From a checkpoint of a small image classifier: widths [48, 96, 192], 77.6 epochs.
Rows from block 9 of a small image classifier, named by matrix and row number. Rows with one number within an expert belong to one neuron, the router's apart. Each number is 128 + 32 x the weight over its row's rms, rounded and kept within 0 to 255. All counts start at 0. Numbers have three digits each.
Before each expert's rows are labels from the 100 images, of 14848, where the router gives the expert most weight on average: "top examples" is what is common among them; "patch colour" is the nearest of a few named colours to the mean colour under the peak. Only what is clearly more common there than usual is listed. The data: capsule endoscopy frames (Kvasir-Capsule).
# router: router (model.blocks.9.mlp.router.weight, 32x192, trained with AdamW), inputs 0-191
# up: expert up (model.blocks.9.mlp.up, 32x96x192), inputs 0-191
# down: expert down (model.blocks.9.mlp.down, 32x192x96, transposed), outputs 0-191

# expert 6
top examples: finding: foreign body
patch colour: black
router.6:103165058114115154144099165103122189090117131144175098063083065134111125173158065155161147181116091118090153096127114068099147071101091116086058146100055117148156133063142164107118122096156121198079106126084123096089189128134103142120106158118150118169132200101164083159118101073120111140139161158134123069180105105163130144117153117174147121101141170151149090131145135105133160152108140085096090174128148131145141145107158141121172202093115147134138095148101134086063182150088111133124163117063143143083156151116098114136118129099133136143135071113158114199178152083122141111
up.0:117114144131110075075130174128166118055100144120173158170101155166128169128121087153161154155138163066085133163127117122112097109090119170167128103094144129095144092079173142162205099050212108090131154131131111234157143100170098104095136126106101132142125113115144084133131076150127129099187180149107123172149102131148142096149103165174101102078159167137139155148129169139127127102097119145150139102097121126106151096137144107101227080138129112156118096139154118091142081086120185165123150130145087054107114163163114165103132134182125153109071156149114093075160153115082102178
down.0:122068074121158145143103122172150133157090143117098126175115088150137181113189164161115114130172167105126144093154137107118106120127076175153170122094221157126125169157145129118148081121085110129153143094151078096111110075074159072137063136104146086173168068138128109098170126116074114141089178087066187181097131123068104102096132140094125071099102099086143097146116115135079107124087151132146145129145145195134134109077113158144156156131160097150051096131143131124153073128137113145085139117062152134108179138174169161107121162093122092087107200140128165139108117128124189165
up.1:119150102170126131167144108154113130129159100061109083139104124099131183086110181159118122096109148141077147119124126119127153135113169160114152141153129112154138110169118111137096105141165097130133137130188124125156120195066128115153062141071181129177139144091120139124121145124100114204106139132138089198131161149127164068136070114148130175150106129177111139142133110101126131162140142045133141081157103132125146155179106101098124104145146138134133087137100123074100091130050034157023193139152140174111113123143099133181130166180176137180126110109090151047149105112101044141
down.1:144062129131065137110092149102174063119143127134102159133127187130105109141124124197134196110157146126134092098124054115118136138110208083167150171078147119149124160136177142072074145129147125146141099105093138160071108082084141138114126163121129161113130155125162142109159159142184167096175111106108143178082188138143170118170138118121114119149100148074115181159148138157118139091150070169178059185090140123124136154071132149146130184159102162137096118156103127119136155170097213105116163139138075153139176116155158164118128085169076127101103208118102128181114157116083117122

# expert 29
top examples: finding: reduced mucosal view
patch colour: black
router.29:148158117170154144157117120110139165134125135174094119144087096178076145107110118101083163125189169126138103130127121092079146193188164137108157107152126129148115140091162139125123166158089165133138137122164084149154192189054124076141138072105147072182155099088140099180109145124136140148138131116100135130133133129158170097148106149187091110125072141133132080166112175073159114076108121153080134145073151124111072106131116112122136173130082101119058078117115166106125139160104074138063163087067147207112134110086111161079185171139140141100161110048147110172151139116071148142
up.3:137155165155103198143148100093216130117113089135117109066158079149088112076066158133120140221119089109114159154120123175227154145165110138133135110133149124111063113121151147134127113101178078145113108129123110138168139109156086102144149074148127162132179141168097088149152123172084092138132113195125225043121096131132098072154119135137100115179118106126166118064092127107149147097114116180136134057100162162149138122163148144120130140107143080092139128144110098177122095080211109181097095116099161092169157111136172121137138111099161136127127118121105125141115132134140166093
down.3:140105068145133122117095131130088098121175163157170069123123095157126128153150138109145185173124105157145156142140127176117095158172142143060088087125100056091088129115184164117172127140104118088116130111134107113117102160155096115065071135186099175136162189146220175136155139159096062080122107110193132158137138100123099115121110198094140163121124155136106142122154119128119160132153129141144124133112122141133058076134134112147117139121088137120214133108065037101123174134099160112098049113118153143181153081085109166073116123135144157165086074159152141140153110097115088113
up.4:180133041081117109098163129133090165089126142133094103150114107216116089160185115149169163107152139127148141108117115152189144062180090116147123172134157114166134153097112145161152181061090146160129121092142175162160129184125108088135128130090135123051115127152121109096148117152086129171122109144138121113098064133147115095100141160088103094150065158140118161102046108159109187150135158140139128176137053054119149069153135115126054152140147142147093124120100142152137171109133156130116122103181127093144175124180077119134122094085199110111065143097092153112142157121159102118
down.4:137111174148165069163141163166152114110069178155124141100084128174126115125131168087117113102133115116138154180117122139141092095108092069146093128105122163115157082175140150095135124090127141086165117140162113080138131130127124156123178078111140047178104111114089194140135146134084122196124114146122110131111128162142116158131150082130153159154101170084125101158108081086114089148104178112100138102094096146141145194137145111122070151122100044073076196176121105152089120122151130118160171170117057129169167162112148009074111075159118132133109151093121135106091103179094132147

# expert 15
top examples: finding: ileocecal valve
patch colour: black
router.15:158131127167162144099105097116163150146101076123111082097116136153065100135209158157140114118122162133109189063150085116104133111154124128117125106150133140167148151092119110059121149125118042131110058151074129113114051108176185155089110129070149180157118132145148095085124144127196130094120117156118155180105109133112115124107152081132072122108164123114082104170172166149156179098115106143126122114102129148089109107133123076122144166109118122171119126188171136114193096176098108091145073170063072141132086130085103109182129165112144087165126165167080134138136097149133179205
up.3:143174108172088124069129158129144129135179142147129104136099118091140136144129087130162126155103105182177093156118162093137133080162032118103124121149107122153172137129125156120081141139125127156130152166084161146117123173103168176162093133110183174153133128152128158111096164155177121181142183133159069129137182120088065142112101056151091152070114173123129169083169146084091101157075112177165113138097162091113114096101135118139049172078106116141131126113156159112125112066138165135109135029118150164179136147115140120139147173106160162156127086177165122123035127135187124132
down.3:056128119206134127100122156094113127106104110142180103145081151114124097143037097131136150105142091182082147159149102133092083148137110168158167146100127060174090139088146115138088147162142139092148145134096082110129120148131194101108146033143135177137136089155200079145140145159067148161115132106136105101189097095112115147114095160088184125096092100164165158138123088169149125115138189082140179112137147159111117154108138113103080094155131144131181163057105094145085165188095104100087104124145133113116150151187134119114090121172116171117127108161103080203139096107107124142
up.4:117105092095058139108121101109163150078120142130150135165096159069147154139144118150126065109130127077107148144112090060084160138157126153151163117129098158166123110108141137096146132101145095097155132111151095172093208055083082180152126130085177161145101111117088158115152197132097052181131103150180128095124078172114071114108125081057156118161137121114145061104117136091133100172149135138133174151085153121167147068096165094186165179098108176110130103142186119138119140121154146156148124154137124111125155159105112108108104098137128081084161121058166126138141153114082110040
down.4:120122132113117131096134148106110057139172102093149167111114096175088092080150103133126112107156159095180090080179069131097193157117171138110118141101120191120155057150191155109187132108115035146170148121151135099172135153099190114141107157127066148151185111149133114119146162149076108081103139090063086127105134131122117105110146165155140138142094118147136118162109104099171110176115104154131112136190119163093106095118144121107134153139105141120195154168140129112156137242181140146116155066107107095100112100151114162107192129189159166110118138131156137071156127175174136105

# expert 8
top examples: finding: ileocecal valve
patch colour: black
router.8:137178130074144127106111181102115139156151118135108153139118166162144123114072123133146120099135143136143138153181141117129125049151046109092144144142094141082125141148086186135121137108118098170184116126071118116110136124108128090123131119140115147094152180127160149119082185117157160170058122088177106101166110112201122118137086127148118160118142185092130096104057103137080147152088100095137125159051160132178163080125076109164141124149080134130092135188167078143132188107099125084191118144112164172113120136140134165041171047134142129164120165109116075091133119107189076097
up.0:119095061194123139080119084160147136129111165133120105114119122165112143132147189072080125125156147118099113161133125124116181131139114154124131143167102073118166099123120110116169120119116115117096153121083157089111139158136216118131139126124167114092114149136095168113119219120151081149142154198089121121115127085089124093129078136087145116137103139123205061095141164153090122165212093097149138105164132110119143112126145128126154112166148175100201149138155188141180166124125196068131066116099150130171198170170149114132108079182096154109123073117066096133061126108170110123
down.0:083161139178140168120148176137120169166110135124100147083156130095129138127138168123103177138169147092134122095061130130164140207160159114156130127134191180089037113174084142135157177154193128107161143099118104140177093109139142175168138139145059094161124107104093082143132145192184203133153145104132150138137223176160194151084146110095109126081113119144112100114091100107163132138127098019165140090114139116103150137135100086126179128103197138158095142146156102134138109124093130113176154141159071185125123105150117128135108107143123111171088158125127140132156149122149083148
up.1:160088089106045130126125137111109081110120125093066151098163164135080170176161133129130158125124122172115144150169092046130166137072172113128084168066105203166155054105110127159113168179144110139138158085163109122207113159195069100127096135088108158115095123133151118116123068155137148139116161141102139172131138168145162132135132125182180113154118142147164108156131119091145162190149151131116130136106114105128157113149172126105089110157120108142107145139099068130088128078132170122140173149090132113170188186166147139148066184109156128137180093152081122094115146146187109193
down.1:142164118163119080135175127082147147116087075124137169194125140208076138073181111152178143073133109127090175102186138104112092103175159080094184149176124158153078127103143133144120158100116120121136133144104168152124142166200118108151136113140105111117038152119130110110134112137151106161104078116169144101152140170131151120119098136163140059162177102179106096145133156099156135114120045105113117131202099128162127126174105176078097114119155108102105107127125149125131125160127099089101098121148201107067132106122054115150045119177110134168088115125124171160088120102136072160

# expert 10
top examples: finding: ileocecal valve
patch colour: black
router.10:136078146201111147080132107142100101150163111153159150144086135179145118084123160144106138142068108099160113106074162126166108108084150167162161130068108083106102157119145160136029126076204132079116111109125130104103094162174121144145094091094057081145097163099105125192119200155101111146150175106123111160081160154102118116122167102102148096076070125084134185169157103155093093119119140123104136127113160132120156106146143114172142148175155168109122088112178202075172116146109111171130185140151184171191102147141142110080100122143124154102119149144130130137081132095126133189
up.0:166108152151153193123087126122066118108137149172109156149104110136074151139094158120186125091087143161117140083069112193151197116124153150139168128094102083112089062140129129146074133162125096133131055148185150165098101138186066109144041135118126064110160141122160123156111163096101168111148143083088194170157125103082145157139146118137149154120121154095135118136081169110181102101119180092138103136089145144139136101156103103093144174175129114135091160081095138180124150110115127177123177094117074146156147111136081131133141173076121106058137121068142078156151171116152178144
down.0:168162126147140102112163091183178125145104122151124161112098081127141116122115072100108173089149150141131168133200123103160129102103106190121109122188081149106195130171114113140197142152093104120130132179100079076096200183174107108090104124074149154111077131114150147138138098086140104136133171142219139085187190125108151085145174119093156124129127124132149112127079163105129147061180135116138123077118031130151103107076106165128125164152089092124121116178121079105103149086056134093137100145123173135153138135135186134142119103150166131165140094153109080133100113177156146131
up.1:149128124190089147108114120131101101079138123175083145118192202119121092072048121190101108150091117118123140156110166112165130112127120161067143122106150104090135096140163190058127100108119102128162139147063142051144091203098117108116138150179103095129051114155166099060120134150122118197124107132127138105156174127111087156089147124141111093187146105115132142148126101155089149097174088135117153167123137157114141104136107138139109097108081126142165166132150170132149162159215107107118111139075108142081102102081130157108084167107058129125132177156184151116196154129145122174
down.1:125127100070141149155154180143169158125068126101123144146138123127114086095162132126062162126204146109031178125082055153112140145152133120124106126138160085109120111169061139111118092100196036173165101122108131091115182136153117194097105115093146129132095151134130061167189136116136103127188081162099167107110143175125133150126159128147108146126143140170082076140166120148180112123134132110187142153121083166129141184105167162060143098111115099142169131154139131105075157116098163180100117116123114107079123120168128142148204134160167077145090102114113093118138086122100116169