A small image classifier, trained from scratch: activation squared_relu, trained on capsule endoscopy frames (Kvasir-Capsule).
Rows from block 3 of a small image classifier, named by matrix and row number. Rows with one number belong to one channel. Each number is 200 + 30 x the weight over its row's rms, rounded and kept within 0 to 999. All counts start at 0.
After each channel's rows are labels from the 100 images, of 14848, where the channel reaches its highest value: "responds to" is what is common among them. Only what is clearly more common there than usual is listed. The data: capsule endoscopy frames (Kvasir-Capsule).
# convs0: expand pointwise conv (model.blocks.3.convs.0.weight, 192x48x1x1), inputs 0-47
# convs1: depthwise 3x3 conv (model.blocks.3.convs.1.weight, 192x1x3x3, trained with AdamW), a 3x3 kernel
# convs2: project pointwise conv (model.blocks.3.convs.2.weight, 48x192x1x1, transposed), outputs 0-47

convs0.119,184,156,226,133,219,209,216,189,251,245,170,199,207,224,140,165,161,190,213,184,195,187,248,211,190,175,174,203,203,187,198,190,194,182,178,227,264,181,213,228,240,171,175,239,190,211,133,238
convs1.119,241,207,255,186,236,216,187,199,162
convs2.119,192,265,202,231,217,193,179,191,178,206,202,180,207,251,185,203,169,238,185,259,213,184,150,211,206,188,169,226,190,200,195,170,192,188,150,215,126,206,152,196,210,284,226,200,183,203,185,248
responds to: finding: pylorus

convs0.89,189,189,187,154,204,214,197,214,211,239,196,224,192,208,199,210,226,243,185,238,160,309,199,186,215,201,197,178,164,241,189,215,188,254,230,164,156,185,198,190,236,217,190,254,150,184,201,230
convs1.89,219,246,207,249,230,185,236,228,208
convs2.89,236,176,208,225,201,183,231,221,151,207,204,237,195,202,179,199,243,221,211,186,216,175,242,159,168,239,181,195,266,162,208,168,167,193,251,227,192,215,245,231,222,196,188,258,157,235,145,198
responds to: finding: foreign body; finding: lymphangiectasia

convs0.46,237,241,198,228,183,208,205,154,246,188,220,231,219,222,194,162,187,186,167,201,131,191,203,209,219,165,184,188,199,211,262,217,182,175,190,171,232,164,184,150,153,256,205,237,154,212,152,201
convs1.46,236,236,175,183,204,258,184,184,227
convs2.46,145,196,224,177,179,227,178,167,234,243,185,177,220,252,219,184,140,197,187,208,199,233,175,225,219,225,147,241,160,211,195,191,191,157,213,181,209,184,238,183,247,194,234,173,199,143,173,253
responds to: finding: ileocecal valve

convs0.62,172,240,182,212,217,203,191,176,231,244,235,253,191,169,156,209,261,203,161,188,247,170,195,213,215,201,201,194,190,218,195,179,211,252,149,195,141,165,199,227,240,185,223,188,215,142,182,247
convs1.62,182,182,158,208,192,182,224,264,222
convs2.62,213,187,196,193,213,206,184,258,222,167,194,241,183,249,230,215,162,199,211,178,168,230,242,157,245,168,193,245,246,167,200,238,184,190,231,287,234,172,218,162,174,214,178,184,192,210,205,202
responds to: finding: foreign body

convs0.167,151,233,187,203,164,202,175,175,183,201,222,198,226,170,218,326,162,208,203,239,218,201,206,207,235,204,221,239,240,206,250,187,189,194,214,182,189,187,229,186,176,200,171,238,198,216,234,163
convs1.167,177,191,199,210,178,189,173,170,128
convs2.167,154,196,179,170,186,215,215,198,182,151,222,191,199,170,238,185,202,235,219,182,208,232,202,182,138,188,204,187,204,175,259,194,168,211,232,254,156,199,169,215,161,256,278,228,180,198,213,232
responds to: finding: ileocecal valve

convs0.34,226,179,234,195,182,232,256,155,177,235,183,210,253,241,170,205,231,235,239,128,206,198,218,246,170,206,205,181,221,189,159,201,180,238,173,211,221,201,190,196,237,183,247,162,212,197,143,203
convs1.34,214,242,199,199,259,216,209,243,179
convs2.34,151,193,175,219,258,207,157,188,201,225,160,190,216,176,155,177,168,194,200,261,186,200,220,251,171,218,204,201,202,184,200,229,176,233,229,141,167,224,216,195,184,147,157,209,169,206,259,230
responds to: finding: pylorus

convs0.50,214,191,210,205,235,193,182,198,190,232,182,181,185,202,204,109,187,250,207,210,186,260,190,250,170,184,183,240,187,185,203,222,184,224,166,208,211,153,202,276,171,235,230,229,258,205,202,217
convs1.50,264,196,181,240,207,172,202,223,225
convs2.50,212,191,144,165,226,164,157,210,188,214,171,239,195,211,226,187,143,237,181,211,213,168,202,239,218,191,225,173,192,209,248,182,212,142,145,164,168,178,205,149,188,198,202,166,226,203,222,135
responds to: finding: pylorus

convs0.185,211,204,209,193,198,288,180,158,247,195,199,148,224,164,197,169,176,152,190,179,202,200,186,188,196,207,171,250,194,229,256,182,223,163,197,196,162,159,172,185,207,196,159,189,214,194,272,188
convs1.185,175,166,220,186,248,172,150,212,196
convs2.185,241,179,210,168,178,179,189,253,219,133,263,168,191,216,217,263,213,225,132,194,232,181,186,212,198,229,234,184,138,190,165,202,175,203,202,166,191,204,225,186,163,214,186,220,204,234,231,211
responds to: finding: ileocecal valve

convs0.178,240,165,215,226,171,178,173,202,210,187,218,187,185,192,180,183,169,165,202,221,183,155,214,240,189,217,225,271,228,255,201,157,267,169,201,145,193,243,224,201,206,182,180,242,205,241,205,157
convs1.178,223,244,224,210,224,186,153,157,213
convs2.178,300,125,178,232,245,237,215,198,184,174,203,236,193,189,194,158,236,212,231,214,225,171,194,208,191,201,198,200,180,241,180,259,189,200,218,184,213,224,172,192,194,191,188,187,196,141,155,192
responds to: finding: blood fresh

convs0.44,172,222,193,251,213,226,224,166,205,169,245,190,178,211,207,179,170,164,214,213,188,217,174,214,210,253,210,230,199,197,258,167,201,199,128,260,224,255,184,178,191,192,156,217,167,224,254,183
convs1.44,164,150,154,201,178,167,194,180,211
convs2.44,150,189,189,178,233,218,262,189,175,152,216,192,190,216,217,146,244,218,164,223,156,251,186,167,181,204,260,197,216,173,217,193,237,162,174,181,185,169,178,177,256,200,231,231,166,198,215,210
responds to: finding: ileocecal valve

convs0.76,227,187,168,168,235,193,170,204,208,220,239,225,162,147,209,226,248,194,164,177,205,185,184,238,186,205,267,261,178,223,165,233,184,149,189,221,248,224,213,196,199,178,243,188,188,198,153,166
convs1.76,205,209,149,228,236,202,250,226,209
convs2.76,148,165,206,209,205,219,182,159,205,174,172,190,220,188,178,242,179,215,238,203,248,178,238,213,246,218,178,252,136,165,195,193,254,159,202,208,205,225,153,203,151,181,234,234,204,233,232,215
responds to: finding: foreign body

convs0.81,179,219,165,185,194,158,249,179,207,163,209,245,176,180,210,211,256,208,245,165,193,163,141,256,191,207,214,172,198,198,250,138,231,195,228,216,178,202,179,199,270,235,207,194,211,212,208,200
convs1.81,163,181,221,215,170,165,239,244,193
convs2.81,230,185,191,241,177,193,197,184,199,160,233,220,159,219,183,190,151,193,211,217,237,231,231,169,271,198,245,209,213,220,210,225,200,244,217,270,226,235,199,175,182,163,255,190,228,207,236,158
responds to: finding: lymphangiectasia

convs0.63,208,199,218,184,228,179,186,173,167,250,209,190,199,159,183,157,193,182,211,220,239,228,213,216,126,204,157,236,207,217,206,237,266,201,144,227,157,246,227,196,233,228,212,220,205,149,229,202
convs1.63,205,230,206,246,222,223,212,262,200
convs2.63,228,202,219,169,220,162,178,252,168,235,231,198,172,197,235,182,163,216,226,172,228,170,247,179,188,182,235,165,153,167,206,148,206,187,199,203,179,123,194,195,144,199,219,243,161,197,209,176
responds to: finding: ileocecal valve; finding: foreign body

convs0.142,214,203,220,267,184,155,238,211,185,198,187,185,184,197,166,238,230,225,208,188,153,169,170,209,155,232,226,259,196,139,220,194,180,198,177,187,218,203,256,170,215,149,166,208,198,263,206,192
convs1.142,262,197,182,190,192,192,140,200,206
convs2.142,256,203,220,229,237,217,218,192,256,237,200,233,231,163,282,185,218,182,169,196,174,184,211,191,200,201,197,163,254,212,235,235,146,196,148,178,231,195,178,213,227,204,154,195,189,220,229,217
responds to: finding: pylorus

convs0.163,180,225,181,254,220,171,247,170,195,238,180,197,182,148,207,199,143,197,193,199,170,168,259,190,178,155,195,201,190,195,223,254,195,249,194,201,214,192,204,167,145,227,165,227,190,266,178,195
convs1.163,179,247,182,230,195,223,247,236,190
convs2.163,143,198,174,189,230,178,141,218,206,225,224,147,193,166,231,258,193,169,209,196,187,233,188,221,175,167,214,229,215,229,153,203,233,159,190,151,189,208,227,190,176,174,193,175,186,128,159,214
responds to: finding: ileocecal valve

convs0.129,181,228,163,208,199,193,175,203,185,222,176,246,226,256,191,196,241,192,232,183,204,186,244,167,169,202,196,197,174,190,206,172,176,192,214,224,132,208,220,184,199,198,162,210,235,161,236,93
convs1.129,205,243,247,211,246,222,170,208,216
convs2.129,168,151,164,182,217,196,161,241,185,202,145,207,215,182,185,263,238,158,228,146,205,217,221,189,156,222,203,242,148,236,218,199,203,160,215,217,202,172,186,205,211,187,245,173,175,210,196,142
responds to: finding: foreign body; finding: lymphangiectasia

convs0.175,257,201,180,262,181,235,174,231,240,207,239,243,172,216,269,229,241,189,149,194,195,175,212,176,228,224,181,209,218,199,210,188,188,198,114,189,201,207,162,196,209,197,174,200,205,251,198,195
convs1.175,171,199,228,151,231,251,217,214,196
convs2.175,240,206,189,168,168,221,182,226,243,191,178,190,198,197,151,230,242,259,178,187,153,193,212,181,233,211,176,152,175,188,178,176,180,223,237,212,228,171,183,267,205,187,238,250,204,261,200,232
responds to: finding: pylorus

convs0.16,212,186,241,227,183,214,209,219,163,206,187,228,185,213,204,251,201,244,156,208,139,244,245,192,210,237,197,265,219,257,212,239,158,183,230,266,182,208,169,169,202,230,191,220,212,210,219,202
convs1.16,181,171,219,182,186,217,165,146,241
convs2.16,191,214,178,211,196,213,206,237,253,197,193,197,159,160,177,191,180,185,199,215,167,228,172,165,202,188,223,230,176,214,137,243,189,182,190,207,166,192,200,177,270,218,203,237,171,213,252,291
responds to: finding: ileocecal valve

convs0.49,209,163,187,200,172,203,167,191,200,162,224,249,164,197,128,196,185,188,227,182,202,169,156,232,224,202,186,256,136,247,233,164,162,178,209,209,260,182,239,211,217,209,192,156,198,224,209,194
convs1.49,183,210,234,201,202,246,169,246,238
convs2.49,155,175,159,165,244,193,239,231,220,199,228,222,155,216,148,222,140,245,168,203,191,215,165,179,220,245,202,203,159,214,174,186,188,212,178,160,183,224,218,218,190,226,214,205,139,244,229,228
responds to: finding: pylorus

convs0.173,223,185,224,240,231,196,126,254,171,151,184,175,217,197,190,241,167,182,187,252,235,160,191,241,197,225,239,147,209,180,201,187,230,200,214,170,205,203,228,167,202,253,221,196,252,196,213,184
convs1.173,159,226,214,181,220,233,215,211,258
convs2.173,262,178,177,196,227,211,162,194,201,185,155,181,181,253,193,238,128,210,238,199,235,187,198,163,189,213,214,254,244,165,192,197,234,207,217,206,213,191,257,203,162,188,210,181,156,175,154,174
responds to: finding: lymphangiectasia

convs0.180,229,173,203,150,213,205,214,163,195,213,197,162,167,148,228,213,153,196,163,242,224,199,242,225,209,208,229,223,217,156,181,215,198,197,169,235,251,215,251,234,196,207,188,234,225,161,219,125
convs1.180,195,239,226,134,222,193,222,183,186
convs2.180,260,196,195,217,209,170,222,146,214,198,157,219,231,167,205,184,243,282,174,235,137,180,188,177,207,184,169,205,251,196,190,197,167,226,226,188,236,182,227,228,209,149,231,215,209,187,197,226
responds to: finding: ileocecal valve